{"time_shift_ms": 50, "input": "log_mel", "spec_augment": true, "num_classes": 4, "bias": "none", "inner_norm": false, "subsampling": 4, "positions": "rope", "loss": "cross_entropy", "init": "kaiming_normal", "beta2": 0.99, "one_sided": false, "lr_schedule": "poly", "warmup_steps": 180, "adamw_weight_decay_other_params": 0.01}
Rows from block 12, named by matrix and row number. Rows with one number belong to one neuron. Each number is 128 + 24 x the weight over its row's rms, rounded and kept within 0 to 255. All counts start at 0. Numbers have three digits each.
# fc1: MLP up (model.blocks.12.mlp.fc1.weight, 1536x384), inputs 256-383
# fc2: MLP down (model.blocks.12.mlp.fc2.weight, 384x1536, transposed), outputs 256-383
fc1.977:102126123140186126117094109134171097153119125133102198115121149104166148095133126145143107099122156178145144130122114127132131159134132151134124138169101106126111110074148118121124160119146129124099156137095104118084099140122159129157124125071137130123115137147152122147133145081124120130148148172102120131125168182149121164143128098124126090136153113130115118131178113127140136127118
fc2.977:095177125145141138149125184118145137116137107133156126138117124160116139108105119118114116126112138155146105144140149141138169134020115162134139072126118136119155144126140133155128129135115132105155124147075127129141118143173149134113145112145080126140148111129126099129152145101161148128147103134123167129129158084101098128088133123129140152138117130105133114134106148125097111125112
fc1.978:126151118155139161083138176140110113121126127145130117073149119115126163118105141110098145132160148137116118091100126119093121129131121117146138108145145153145129134148132092071121121165109166140142164129099120147143150179146132166120117161124112108126128097145112091077138156106147098103148105132143080149112178126175126149118090147142146139163099163158101151134111123089101085121117
fc2.978:131180118125120124123125113116134166138125104140139175180084124129110143145103116168106113118130151114108149102121111137115153119120093114123105170127132115137136138149142120196169112096153103124124127161148149112116084158129140104153132136098122141208104133141147100141168117096124123128095106163110126154143133139101115105139133131121125111144144113142117145087118132110144136128121
fc1.979:142066108163122095082138105120106108105148203124122118145126142137166147177140141137108176181120123077136144183113112111151143157102095108138086056106104092135127146100074129122122118091118171158129104110100119148142129132108113145093154131109137147153169123109085099134110137140178147134121164119121156120116117139153113101159092174103114065159092126103137145169128140144138125145144
fc2.979:134148113126132139116113088125129132084125151130153162106114128068121101107119116117132097099110115154136119104099138118120147130064155093106129141121137131144175106091089117185125139119127142112131082150112164104142150128182181137133126122175094088128189123123086152145168133159136135150166162122138106115119111109099131188118165147114163128150134142099142104136149108120097138077090
fc1.980:139141099133116141093146098108091153114118159142117129141163096148131151163114105109112122090098097133115139081140107128168086158091155136115092111140138164070157138150147097118179102172099149120166139120136134141152134165109103175125146128150128139163094115114123105153117137135127115139151129150142150135140103088081119134150124077114119111111084164205192123138104141134145109142120
fc2.980:145123112128164104093126113106155130180126097108144127098106077112111174125139155158137103121152104163106129156109149145118125131149117153088124134118132099097127132148139149060084124130129144104150119176118106141128136137147129133088111129108126168129093110101135147169108137149135084145170133135137120167143113126122110149133127087139177114086169153123093117165112128119055135145169
fc1.981:108099105149136147135154140133129132135151110109101112100071112104111146107132147142101123126148113146152110141148083113125109143134136107075103107146103143142146130133109135137079131109114125166114103098118120149149124137125128129110139125159127087171090147145128131119122147118088125106166132098150121121101087116135134167163137167106105067108117119083093135144126099115103136169145
fc2.981:144126110150138100155110124118106136121081128117106150186163131029112169142164079126167121106088139104103135116146149135142128146116123189138156113141122149139135098120156108148134109125091150133128158099162100173134122126114127150126104102129093142111156109137137154152120117146132094150095142146154134111107129156117100162117166134149114104122182153143127103086147112088147127159147
fc1.982:128094097102106137120125135145127134134124145109148103056070105163112108079095160137168159127127111169111120105091098119161118160143125110155107127112157110095137098134113121106131125129126117151155136079142105117090095159125096156104105162109085131114112130097109123146156121140136119146130128157096141139163138101125096131148124107138160104107081149081115132175145082127174097086080
fc2.982:161125128119126119160141054133115142108142088134136111107130129114133136121168156076151092124098140106124114114094154113163114139138131082166065125118122132167148130111174163141116135174120153139107082135131110127123140131155074151117121127120120122124155130107128123165146091101121166160097143125109111140121124141148149114133137114100122112096111160105126124116125164129131125149173
fc1.983:113141125099146117125100127135116144111126204129124173092124157117142122081131139090132142100110084185116119097119121151135132108137114074095106109103110105115110116133140121102104134128172071159184152115175149100102109111136130174109130120154123152099115136149090125077111136124115136106170157153126065117154123120150143161150105128157143132121127092139108133123108101132112109135109
fc2.983:134143107165124108156155139140101186114121140110139150169148166076142127138144164135128127129148104117142126131062131139124110135143140206133097126124127139140130088144098132148148100159138147132123096135069095121136103130130131088121130180117143139090138128147123137101098137141127114100136137108180125128120134138139138158127139123134113111119099131121147145102157111101125125137121
fc1.984:146118159111112148109117144139128123119138142132119085105131135153110163161141132115087126174117153142099143144156120069109152115141114156115106134136150128152133087131084123133123182148075116141097115102135140138120140094109101154147103141080157124115135140155099100103146138147140141111188121162125131099119107129147117167120124114117102143129120125144154120126132188135177120138123
fc2.984:123091108163158103119136117164125148155141119115116092160108116177093151138115109109152117124174116134146114136070130117133129142124138107124155077115123153154134073119143112121135111142099145118108140128090120097091142126141119171123114151143112138111117127188135108120104136161154131098070138150139093113113128149145126112128136117148115125119131131166145158112107174118130118142158
fc1.985:124154145123166143128185168095086139124149123141098129148117155116115119113112119125117152140123180146155121157131127104132135191137131122090157127111158123083113058112159131107134140151160120149146120086132111114124121132102119123164158096132117121108144141158152133126136165121110157138134111102148124102121084117147126133104130155130137131101202139111083082182146192115111130128193
fc2.985:127110154082100139090111129145111114187121150140114168161152125102172138133158150142136157128124128122159137138118091116143119117199111116178135149107123151112069156129075129116141082104169089159109122126109174139136090117064102114132130137115152083119102146098154103134116128140113128147135144166110130152163155121161112125130112133101128106101157106138126073113127169116127145134163
fc1.986:136124135115135080112109094100127148158159120117173165128189130127129119153113128137129084115152101095090156123132111138125105185083170161111143128163170081107109155127146161128135152112110102137117112113163112165110137140141109143178101109135160156153101160095094137153160158109157105120121130160138171096176127128120107067125122166150123120121150118125142130136166070129115082131150
fc2.986:123119146121156117123159094148101108144113122124151142093151098116133151118146089170106136126143111178136112117150135128143157130112124099137086162183142160144147108133150128121152113116084103153104138124118163148108138135132073125134125112159133081113109122119117100121140123128178117160117102138134076182168136102133117151111085131140146130113123102146107127081151140144139120100138
fc1.987:132119136099067109104112119150099118110126104161081113174148133119135140125151152100115157165113140091130117131121148111103164125129125156156130074137149159157135123120138122114131116107130154152135152104097152107164120167137094107107138176106153115107126146090088136106095110126150149139160118086143118174129137087146169165144093158115165135172113164128061116125144119151111093122099
fc2.987:124120134146120103124159102124125132145139125147143135110130168089124127115126118137100061122169103144153130133098138131136128133099128108174115132133134075112105171131173111169074122110079149110142153138151130170120157113135146109119127143132149134106122167102129104110164147139106157114107128105155137135135126161131093120152129173122135141142107141099149130180105142075144138147122
fc1.988:149095179113116136157112164121135121109115104095132089105140141172126141188122139122100108150119125122119175113130141092125168138129110075117102139125134091154162131090112137138143125142099159172142120101123124133085157127164123134110142080161121128137141122147101072158167109120133157174115089147145178154122170098118165086118129121132109125129092136109122086107135151118150128138120
fc2.988:115136116134125141143106160145107149149169113133122165089091141145132141125159133141120123152137119156118088170090144126134106090121109138125103131138107118078175117111177121063106136111137154124122110128139148103124111127118105118127140154086117108117144140131134088104063139122085126100143127104113049111134134141140103146154110157115135089139097128117131129145135150154138123142144
fc1.989:073115156101125115148161104146103185163110129138113132163146138121088179140112137161141119131090172123150109127159162118122108126123119134121108115105143137153123170115151136101115141151160100143170145122132136161163167170119126104141155098177116116119124132129121152145161126146145159141083076122114123143128173122135145094120127103136107127126113154139142134117118066117099098160141
fc2.989:116130108134150159127071144111129118141127156063145102169125133139104139141133167128146137120138114073102101112123102132123136145145146087142104121136129160153128148075127120129152112107142133135118120138104119098112145130122121115128141132069113102125125043127143118146115136132115134149131133111130129159139121161146109118168151106044110142134142121160127098129137139059143087134099
fc1.990:132090142131134172154132103123091089117089126096116114114121151140073094143136160109090120141116122122123130147118093079153087132149141125102116129188144105091141153119143123128157145075122133139092055125160152170143114106140141153153113137141128129092135117088114117150111140177139104154167127087124143163108149162154121067116162163133126115145131098066104137161114154103143127134104
fc2.990:105134137126163069093141177141134156171121115154105096134122141133161144142095155132169124122125165115120136105169155124153118151131119161130135100197106106122143169124086109098137124168116140070121108118134085148116115157121163119076146084164132126120127117091109132130131145143139130093135167117141114137191160116095114126104118130138118133112079114131117147128099109136146125133156
fc1.991:120090082126097137118162131145162128100111112170098124161125135105130119148166108097134147108122176127135122142131195100119140099108123106149137094110149093157145110163126136116120163107141153170143120110122154078112157131131172166153114148149117176146115098117137088102119123141131114114100149120153162133103136145083151096090105084112120113127120094097134148143095097154140137172142
fc2.991:115152168163137114119137116131135143168132135111171119182125127157157088108144140138158133130155136134116148141118145146120123152117193134115155122144132082079095130142091125121161107092092107163134127115129140118143153082119163095115150148109159147126163137109081092155132072155111108098093129091131141094103124137130122129132145132155168112158156156121124111108074098113085080093141
fc1.992:121061085142140161111118093131143125098141146091124107164108157111060094115150096108103101159115117135119158117145148134106117128120108128136070112162127110095106121124146111116112126114117149146133154042146113113150140127130102129096144132088143121178136085119116136103193141170113098121123080101087099097118144151129114124070181129129111077107143085122112135149095140095110133141104
fc2.992:137159160124108110144152117126092141161118107142159082133114152157230103098138115116152117129141121136124118105133132122113133129161157127145171141122134114128184124132096124111142111142086128111107176122122108150153131084153199158142139146094099149109140128140114112130133144121145108158095115106129123090108162143141145135111136167144101140122093134116110168136123097126146107137141
fc1.993:157134102153074092113116113124155091137147156132129119127126152145121140098154156137125099118147124104089123117135164140144083112126134132115118131128113125138160142155145100142147118136169152143146150159117109140130104131145104166135123156133149139116167118101131105124105145078130110137152108143115143128123129074138071138132104122111107143137080110150129133105129103142164151091115
fc2.993:130125118113122137104121121102148127125132132112133145141155096113108186143063067132173156088108116139140098146130102140108089126119103167113131117179144153143135122088117118150128158107116164116115125150134129145094151116172126135103114116172116127169104160167152161114139142131127146117116143115115144126116106164126093152099152143120142150108137116122114088140176101094127143116170
fc1.994:164138141112123133128141140114107106168147124127101134162147112091116116093151111140132124164109142133074121128076140104163118117163081135082136142131105126149162098126130111149128120168123114126101126128147132088137160123151137092147140084168095135102144132141162093149117160132114130173140077111134113107103125151153089085126138126118157138143138127161163118124140106150137071157137
fc2.994:131118161149119117107097107127146122117150152127124113167171153152118131143152149128142093111047155125099144104112144076119129131092120103158158065150124084142123120096177141079111141118087102102111147115115107140095146135126108154122128147129134149128090110098149124091131125103084162091095125103131144142157132125124144087137152115101157114129074148122149142133115151139149136152140
fc1.995:152102149090114158131084142109117111131170135135145113138104165122164124121118136115178095130157145151127119124178147126146150110093093125141139118130113118124169130139127135116105128115080160147094120133093128124149120138110151118112152145137086120115115140176146130156119154157092173167152119086076139104179109107089160151137082183137157137113126086156126180129165139123133121165087
fc2.995:132146107147110102092113127116195146138131127125149130127088163133133159134109090157172166097140150123118134131160117128139126120115116166099167119092146137137110131151141112107121111132177183104163114147144146115148179123140137142139099103134102070122123131146136160120123161094177138131120144166156117170102127150118107146127158122117109160100150095163117081135148146098080147140110
fc1.996:096100123102127123113096123108080134138116161082072174077086115136167168102156111133115142140168116160097126121139132110101082105142115155095119159113148128125171131126153112131127163095122111175131135114150120095112101081173097153119140146135117129155115144136171143112158101099131128128111110156120163135115171131155137133139097172140129101087108111153115107133158142099110161142153
fc2.996:097133114188159131121136102128124112147152120136140077153120124160066163153144151127114127127113126117163119137098152165144151119103157112153163115146124130107132119108134142091107145110097154127130133150098099167116168148136163101138128127134138115140141097118130139159135146109146131137127139132149131138111115114099102118105098116106126130137113140098130115128126134130137128139128
fc1.997:126158149143128182089127109109138105101135158131130177135135153137158125099167111151130102082135091117158147099127147133122148108111122139130156132125137139118118086150138116130118157105077150139133148125116132091136142150096079146156079181158139125112131114083118130115141132144152149150152173122132165151159126111138125109135104146139151140135121166158120111133161189100142176122103
fc2.997:106119122139120139183113168117121140117146121157117091133111106083134146108078121171138171110123104131150131125152143188120098080101111155111105106138129125132135156180142109138121108192136124120142142126145130136102135096169128098126155136113144142150118100147097139132093149139146105186180147160112107119123103113111083117084160116148145156114118114118117141112126084119150130107188
fc1.998:160108136138102157101157123146125117126101115114119134118107109176149105133107128204141153136111109173164097152126115152129142120087102137099136090145117122115156144160110110091141081160074163101113098112088102121159148125146113125150141097118114105119136123153129111123109163131135147129135181097139151125091111183168140091131133100110147129134143092111136105141123115166112110146184
fc2.998:152140143154146158129170151148094135169096142122132122110123156168087116122162113142093123136157119151089095170070118135105132161114186165118100117114127121136161125094098134109169110131146120120145099137111120134136164159122130133121114129128117137153134118140143117135116101120157106160133144117137119108125117160133155128140128110126131067139134135137107125116122126117084053128147
fc1.999:119083154154143073106104150145135136107088126165134160097069129144125119099150166144098117137168169111146153138130140090148087145132112148175186163173132120089170117152126146133115144126148121131162141120161169161096125129148088155140137120114089158116142125128155164155134174146134085124147109174127140063112125113130126131129121085144132082082098115145157137109161125100141143064102
fc2.999:141141108131129099133140101124123141162151116137158154130139134107141163106103094153170111135119133173151116098122139121126094114098133103150139149132122140091138116125119097157197155059128158153131125110136101141101166148186136153100132115142117128134146132131179143111173101125140140149138134099133123087083124171125111132138153079119179146109150121095150087124129134088121131112083
fc1.1001:141131127135114127124139112094153130129161107134120125164109077155162173157154125109097115117126085118140106121147145151087137097139158168182116126132143124134131125155097134117105140153128127172133102142127126108135123134103140137101092150105173106119151130133096165132162106097104118114153153109140143127153187123162135168146144157125130123101093114152096132124107112108110149156111
fc2.1001:117133133147110145184141132131154120143141134124081160120118163137152167116110163143126143120139151132094138130111136122119098141097128170119154156166139105102120146108075119151138094151104109139180165089142147158136119111169167103135152115103157133113118145139109132129081125089120126095113119158132145154117110128137100145126153142173096116120089087124145147155157081151129118106167
fc1.1002:134092167101105176134116152127126102115112120113132088106127127121155138141125095141135163171089171133120113105086125121121090108153113111093119160112140136122127173180128100110075171115164145098119119111130095170131129130143179098155121117082137063117148116157170152148122101180133126140161150116092127106146111124132112145121104121132159137124074129129145159144151135124135142123164
fc2.1002:153166128172146105153107129096157149094148106135127173148128116122157112145140131151084137077131144149129120172122149141144150138116144126140146107113134162123127115144114145103126136161124135077154178134080135147152120087139107137082111110155123135142087149101114123107126144096136131102154109131147115150125127109122120110115122120142115119169141113102096138174128124137147126132126
fc1.1003:140128131126200096075156113104115121113124113137154113183106111099127142136092118089086122125130149135146094160143132121123111119174141115086161142133186128153153110127146114115164113084128156134119149138148116175153105119159127129180147107114119116134109158102121144141102100151155122079136110154147107093138100113148126145108130125099179154136163108129125104174117113165136161116106
fc2.1003:122103111128115115119129139150101091200117145136123120106137146146091155106108140138140157138102091159179085118123131130148117156157151099125112167149093140112136135130121127131083098135152156106135134112104096104142147108096107124115127159143156103133113128105120151110089115128120117146154143175130141141130143102132136123159097112098114106118088160092119127126136126125149106127182
fc1.1004:117160119141116139104101095159115124132133135160100117165112184116136124132113127130113112122145142177122121111123169143120147108093124117103084072124127134090137163143123089139109073093086117118132145106112116108137153139131171118159121166126130131121112153121128132104143085131125109119118130090138120163122132115149117102171105109080137136157086141122137100095129103136119118160122
fc2.1004:152147161112125107159158151139124108167132161168120051091147101202140131129118069131135104126150132095125102103109108150143143137142146144073142153119114157110122103120121139106139106126104151135103142140120118135122073119105135095106133159124116107095146145132120124073106168132110117102087122124105141102128131154138146143095094116131124133103133144109138139131197150169126125132119
fc1.1005:139134132130129099110106138152131133092145151103119162155143126123153195153124121138171084138151104107129158123120138094148141136153110056185172125132140094099104119114133089077143124097130158119112170103125148164117142128098166183128130069123110132148141097105113106147142112162159137123152126115132076123142145080131106120086082142077165130099110161098112117113127136119130096129138
fc2.1005:103104128116133135142134109110100143166125120137105160133131129096152203126112140160126125154136162142086127148130086087141141134173073113101122138127130111107110124109131104123072131139175190142140126109122118124103120150147121133121120115133107112124129135098163115109146153144127150081168144133113141097117148114170097148141137099144126125104170116107149071121113140127127130147134
fc1.1006:159141162101090141144119104086121126155143126112128161102125085160154125087127146111111107119136107144082133150133101141125152078138134079153116094136124096114108147124099123101098169138139106129114081143176145115126152110126164118117105127100126113114107148142128127139085103099108116117131109137142146159095108131130170136156109132120146138066111138103078118142145109123119103129145
fc2.1006:080121149161121128132128193119124115150113152142126105127141126123093131130146120153156132145096136132106127149132155155112118112149154134101092126130120084170097122109153116108106134125133149126115122112085121133109165141139145115155119117137125139098149096101125142105143066135153150223138103115147140154139141145120111126100124138131127145118135086145114127144156132136146139126163
fc1.1007:128146155130146113158147135115101147139122116115130121101132158115144145144128146188105140104121156124115106122140119132122119116103137150141123169145142122124136138136115085113111131131166104101116155121091111104119130142155068102145114122072109134139102112142132170117129084094141130114115126081107133141169115134136101153142173136128107100117126124126140098141090136101133134068111
fc2.1007:122106157146153127138136103114137107096101093123137107086140136138085123121131128106102109122105132152084137140114134125136133161141083112094133123154119144132167131117167110142150133141117120123078103139117108128092129111118155106142138134156130109119125124126129101144099115133064101147118127104143143102144135089111150154091135118115157121154157135099125124088145172143113132112094
fc1.1008:122154120110123117081108128159136156115152165137154142152087161142133090101134121122163097101133162134142150140160134122174118125160168120116111127141093097113092130105120102164062124160160120123129119129169099130132141133150128102110142157161083141158144165085128138085091144121085142153122146137097164112154139112168136195186115105109131131154140141157169143092140125139133115121130
fc2.1008:125134122136138136144122135125155100133150121117127143100107152120131158121127109121111126126129159109109101183117144129108146130139074112125062149132131075122149128095125158126120150133170132117146155114143126115093108140056159116093085114104107133119095146191146119142138102114127169127116121116131088135114181133078109114116112156126134133084162108145130123105107112128134159121150
fc1.1009:127159096172114150193130071096141095099167133163110125102140118102099135175127113104138129119176101094123125138129157136127166141149122165142102114110121136137125090116161135146135160149169137183151132086121119120100140128118140119105127144117140138132173120154128157136132127121118122123131138108130112105119173107106144085095112151149145100135126132072097144146153104149154094145128
fc2.1009:124110129145153133140104152082122162102137145119150130119116110141126189110084087164106093111141122097135143135144123164145122153072121099125113118148135145114128151124147113155116117124124144090128113146120125127113124090182116114132143077152100114125206155112084160155149137094147149155172101108106156117111153111119078146107141100099107185116145118114093080180158109123102122102078
fc1.1010:092134122166097167142127142153116104092081145128158135144144142144153134146109138126147136138134139132151134175146127117106087129165130098108067134132174119127106144157136155130123171125177133151106145142111156106129110074138131107123096123136133093130146139109192128095115135139115125102082129154117192105173130125171153105147144127117145116141122140167109139163136119137128123144117
fc2.1010:114129143113117090132152193088121112148134102099139127093134126114143148155077099139099126139104119115136146154150124133118142115091143188128122134145134117112095124145168136153110126125133144084118158120157137119108141108152097157083147100149113161123133127186159130149137123106156137112121120161145098144108135160126146133118141133107131101122137108113092153147136117101078122139142
fc1.1011:113112123080128126135144097105091160120133106165127083125121078138117161116152104104143146103125122117126143091130134125147146108119141135111141170095161101103109122149116129142116130132151140165095115121118162126141140138147126089100137152128111111143130117105153122136156090093137161088083102104106109094126122153098136128123145100078139123155149116135095138142137144118111143110147
fc2.1011:142114109147118113110098151109118110165129119113128120129143127132114180126144102177135123146117148127113134101151129111131116141168113140160068112154134100115136159114125098088132114147129133131094118088114094111134137078139132098096155123161164115126091147140142151122119133130039149153130174144113154083121133176124101139152133139113128146145134111138132062147123140129162111125153
fc1.1012:156094145181136131157125094131112135152119126134141103133102114117084115128084137146104134112129183129141153141136118116148161131133117082143151142123097154130139127114112157081113141142169188103104138125106135120089135117145144137122140142137169167118102135160120150125161121156140075152140152131153124133163170043171131109127127103154148089119104128111128121119142113098122160104160
fc2.1012:128103104152116122148146146136082118100149127110131184123150132109165144129124115139099129136169126120081094079116139110134137134148160159073134122137110119156130144123158114136157124114108165128106124140125123131148173109142171137170139119118088100091187128114111104129109088115086120107130166087122139129107163199138117124156115107126069129139110116142114133117083186154158123117120
fc1.1013:124141097135133102098146148105121143113124137143132120112156135122145135110129142136154129125147115133111145145102125110105124127130129116095138111124097094143115147090092097106142124111161163115170137108161079127146104138112140098109106155135134122119096172138097105156122151092102153188130137111101098158151108178170092150116171090080137138064086160136058113092177110116131134104061
fc2.1013:150124121162121145124107149125146117144154145102123134152089165142135163128141176094154123116094150139107105143104127106136146159137129108162152104186130104166155159130145115131135127143091156106159142121112113096094144161125119117112117144113148089113105107076162068091051121141131138102133108079138127148154148130106141119155105147145133102159144145146105149136120151144092121141130
fc1.1014:122135156142133124157135095150144120159160132132104158101149143202108108134120126117163111086161139139097185141121171126119117129111141086108156111147120120114135093131115125104158111116166145134121125126153121091137148136120151141132096106121181151158172111147156198135147102122155131121094128152137077141152132139107149157157125136120141103111133078086103119106170197155099127156116
fc2.1014:089145110127160121161138159130119151091101175134139094159074140099178154147173129115116118114136127133149161165124123167148140145032127117110151122116115130092126103155157115155087135125081158127150143107103152147125119121138168114110142126108091102099125101087147117088174105124125134181140090126134089158116130098121109131118141116113125162110088139139140134095112145130150131099124
fc1.1015:121136123139145141176093130125146105107148093135126107119107123130114068156149215135125118108113112092125116134105173116140147116123096112132127131110135097150085140126145177104165130153170131134129118137118099148146121145125099108155146198127102118106110135073095114117118177114150119097071148178132151141146181124134104143158115127140118107105117085110125130150114130104106146127088
fc2.1015:110178120137150125154137159131151108098161141136118115138133116117133113147105138106119136107131107156161113046101136138095105127113111141109166084132129149114150146123159097152122088114126110103126134159118099107131113081187120144120114163146076117109124128173118123105144121123131138111134133099126100113122115120098128132118171147150152121135139150120100164135177098153130115136169
fc1.1016:151150111132143161119111150120117132124130146193149134121131143125129125062107116113154156108163133138130137130101145119133113141086135132181119107120150115096151119148133145156125168157104128109138128148140128111107179132173152122152141154105140104172153102112159162135110109125114128074117092179168138115105104126161141144158123132129086141076113130162166160155138097118166155109110
fc2.1016:130069162169168109120093146093133128115158115119137092131137104122105170141114119134125121118155112120125125121160139149129095126095138119118137135132146126123121102125157110125136092137118136112103139165074108106127167111162140125102140114152109126168137098161109137123202118114151115109188129114140079143107143131140119156108170120152130156137147126068061101160160106128096118166129
fc1.1017:137161100112121091091122111131102103158148116131146146110155121134163133128153109085153131120096114164106111103120123102167150142097129106140163151129137131104100135126136089077163168141154152164136119104136111141102138106128096163144099111151138146124171081148135093092142136113147104153093126121129134154137139093200159120148140103094159088109104142132156134107108153134116141160118
fc2.1017:105118094113124109151110160102128170117112112134112104157145120119095063120113145149098094117130094139132120113134127118116142109131111104112104162108112142128119106128135132124089097118134117132100111118093126140127150138126137085113111141109120179134138144125120153116132151090157130126114124149137100122121108149095119099108093149124143157136089121115123138139155122119114128139111
fc1.1018:122111099110107160141159124158116125125125132156129128099142128135090164117139134169113164124102099095128086135171137128110131128143129117126094132161152115095184076131155121110100131157100134092108160120091132105132111108153176129143137138117096118147132162072094149124141108100128140120150143093116094148127126132089077114126135145102115070109169130155161132136140154125156136160086
fc2.1018:123126098131121107099093123100157113132098122132132105123077132126147122123108126074156089135118120112127151129105161144158119164116145153141154102160139144149126094130154138137118142136139146146150112142143160157107110127140126126096139148142113120109160132121101109145140136128144100129142110122170161133139103143139127122122160132115134189143122151107118132058163081136069129113115
fc1.1019:115106117133091135160120101133125135113146132095094104093149115117115116123151118110178118091116137138139121111131154067103163137121105106100058163153170151090151144095124129108158160173127090102140128125156097136143161173174159138134095139109136109132134115133083096136088096119159125126093163180123151108080123121163143119160101127132157135116138114141096140127129152096150134133151
fc2.1019:132132152130110134143120154123123104134144140089154105139116138171128113120159148114129137168138142103159135180120100124126110095088145126155145110144128086165078118128152148176094105155141114113122153143079145133098127093136116133126159064109140144134128159167137116125163165153148110135123161130137121107117150169097098117124202142124119130119103128133083136102122136180146109154120
fc1.1020:132121135135131180090178187131093137141162144174103139126129131141120130164124132128145160102104071124111154193093076058153123143118123143128119126187199143095110106117108114140128128131144130156165105170080107150131111129118038151124124132093119117105131106152111137131162106091161160152107147142137128134099156127155149126140146125095124133149149162094154119098092150101104128120097
fc2.1020:112137106139138116140066107158123093122130093135105123195141109090129143130155128053151131171124156125138114153085134137130155146127095110178092097128142101114096110120096120179092097169113124147154105114121099150103105126152149121129114140154136132157140130149141117112110170188154115125186137134105191153095126110150117124139132135116191177109096156157129128081107125160110128139124
fc1.1021:142109173115130163121096136117091101124159119110126112134125117079149106153130121128109070128124114125113148198115094141139137149103117114103169115140127184147127140121070152144136143126154110123134149113100118092147131143126123166081137117135135148112148175160122152198172125166113113124146099167092115154126153112169147133087136135167132170107124114116130105109129114138147140138123
fc2.1021:138124129168120110123124155144150129146153126116131157152115113134096133109148103145142155124150133153149112159148151143160087115115121104120162176080120103145127126119131109130102114125101164113128151142158136144078151112137157117110096136162101115148154123122101120126138149081124117172111126134127095106132105135099116129127105096158131125119130103141143120147118181121121159131141
fc1.1022:140114142084116155117195119136089072144103130148131152124154136132159104134152108147119129116103122139148119136127137159106174139139124130151207153115092124159137115080117122159200154108139130124110097145108138141127112113162116152112081089118118110127187169158133119129096122134119132087168120119126122136126119146105146145137106104111158127110089125076096137128164144141126157152157
fc2.1022:135108118150139164116122094116124131110156131144131143170098117096124143148099093127129095084153138135114090131104137150141128100112100126117080134143151119159110136098149104154180136097149143067124137131138095085090150134145163106119130151144136117097130131112121118130123113118122122146142127103131171115117110120084103158111153179134122149135141142100122093155153097098053115083105
fc1.1023:133136135149133143117084160103150126158107124140166135164170120134110121129133083133125102098090131136066147091124130110103103120150076133101126132151152156127124115113130130111115107162076150123128122144152133158098108175093106114110145132119143162130101105105115131149078094131129151115157143154129138119116166132102149159117155118072191103142119119117117138148146134101161096151125
fc2.1023:086127143097158130169125104113126139133131137134132107108129121140163141121074123105144134140112133116046137138148123153130149145127175110113162107121108150115155128125109124139145142122054116137109162121116138125139111132133179121158137160129124109115166091179101132113124122145104104080150138150132151125116159129113144125101107103113133126160134099156120130149069152123119087107123
fc1.1024:132170117108174152166138128073117124172135121137123077163119145124068090140177121123136109142103138118103130139097094106109182102149101118091125116097133152127139137142122132120136136101112107142141102098125115122113107059132094119184159147118119127154119106139072128124161143109165158076160132146115144127100072124100174095105114125098122151076103139121119139129146180135134122128117
fc2.1024:186134135094115156110079171151096097196121113121144076108119108075177129129121157144106117145134123189166100131168130115096121132101159093149165141105142143120140124143132120125147111163110120123098126140096142113123158152122173138109134109095112115137138136142139140135114114134151124159105113047143119105144133105115124121128097160107112111138151128113106108117096130147070084129139
fc1.1025:116156117136119164140124094156144095122114130170053116100143063152138120120147147125104100111155087162095089144124150162093124141128124137122098141148118130059132152118088128183097101126136114145163058132132113130120113164163110127165185165109146128112132132142123096147148131122132132118115120134127131128120131099116097132152142110123165134161132151148132139124117131159137151096156
fc2.1025:121138144131145119137136141095110127108118115098189158153092134115126150108133132157109153121099143097074113128110095165132119129121141124116107158159165139138112109141187113131128136129136154091130153117133113050125133119146124120141151119091116125188137082137091168117107099146167142165133157143103117101166133143157146123118117149120120147147134106113135102139134150175131097120137
fc1.1026:120085084129133118133106149142110125107121141157158154160145101166123110169150143151135186152116105088125125151153140119115074175131124152109138131117156146147177120175089114115132145157103155145151131143116115149128131077160143137120156068137125100136107101122140121089107126160084168114171136107090133118151135131143158126159118144102135165148106141141133105192145126098131126109139
fc2.1026:129122077149149124120137149130134150117133111110126158088100115113149184113114124145145121072106137121106122090132111149145140095106129163103114116165151161168088094130209122193139145139103152094126129121128119098096142105128129116144139120146106090148136120130141149174114141134147138155124131107165152125134116101106132160119171166102107144117117146130122105106151102126132088103132
fc1.1027:160142166136096102095152151106134107148134115145095173123160139135171117104141130134138133116131133123118098115104121123105149119141114099134093142149134179081149139144122137142133118106110115121115084181140151083124120133130097108108155124130115126111103158145153093107107134121150139115169139117080120092138170126115112146139212152141149167130166098104105107175130174123095128099136
fc2.1027:150116085126151104105146164117140111154137134139097111070126139169145086162125128134146082103122138137120148131148111141152103158133122192122140123164127148132114118145132140081137109158147177114141127121147144142120150138107141167125079152099135114119104129094141106150108135142125143131112135129157115148141114121119151146141086119118103105124100134135118130153128137151082127119137
fc1.1028:145109130135137111097081103140129112147105142071116140108118172150142130139138142157098116140152141138132124122102147125150120115133105147121104121113145177151137170155147169120146109104102097174166160100150128147155146160144148115154161082084153134127124135116124173113148091134104130125120123171131136104194133118104111137125134137084147111148087112112120123120120169130167106131108
fc2.1028:083110119138120140143089115142104142134096145127136181183097150097151087133115106157084141111114138137133092136112129143108120126155083138087108077102093130130137144112131140160104133128165121131114143114127142120157114153103138099118128140115143126176140145119142132140117106189058150130103124209113132145110150093107108133101157133164116143122126131141097134111090119119151127093137
fc1.1029:156141100134122150122121115099114124138105091178117131133153091132091128101150149098097138143122154168137106158156143124113112134118148128173140095077149151146097113126134147126108123140162134111151075142143128138093078104088139122104120181080140120147094182151107102124138187137151093160147109131141153147147119107089136163129136127122146194109131104120089127137150132127099128084127
fc2.1029:102138109143140138131080151076139148073146144128126156121137109133123198121096094145123096094129149117129136100105140150136126131057148125094132125137126127143139134102166072173121105128126136111148147130106111107094142096192129119113136091160097132140177101136097120149135148088150159133162120105117151128116124132105085147111167129133123174127127118125098094155180108146116120130100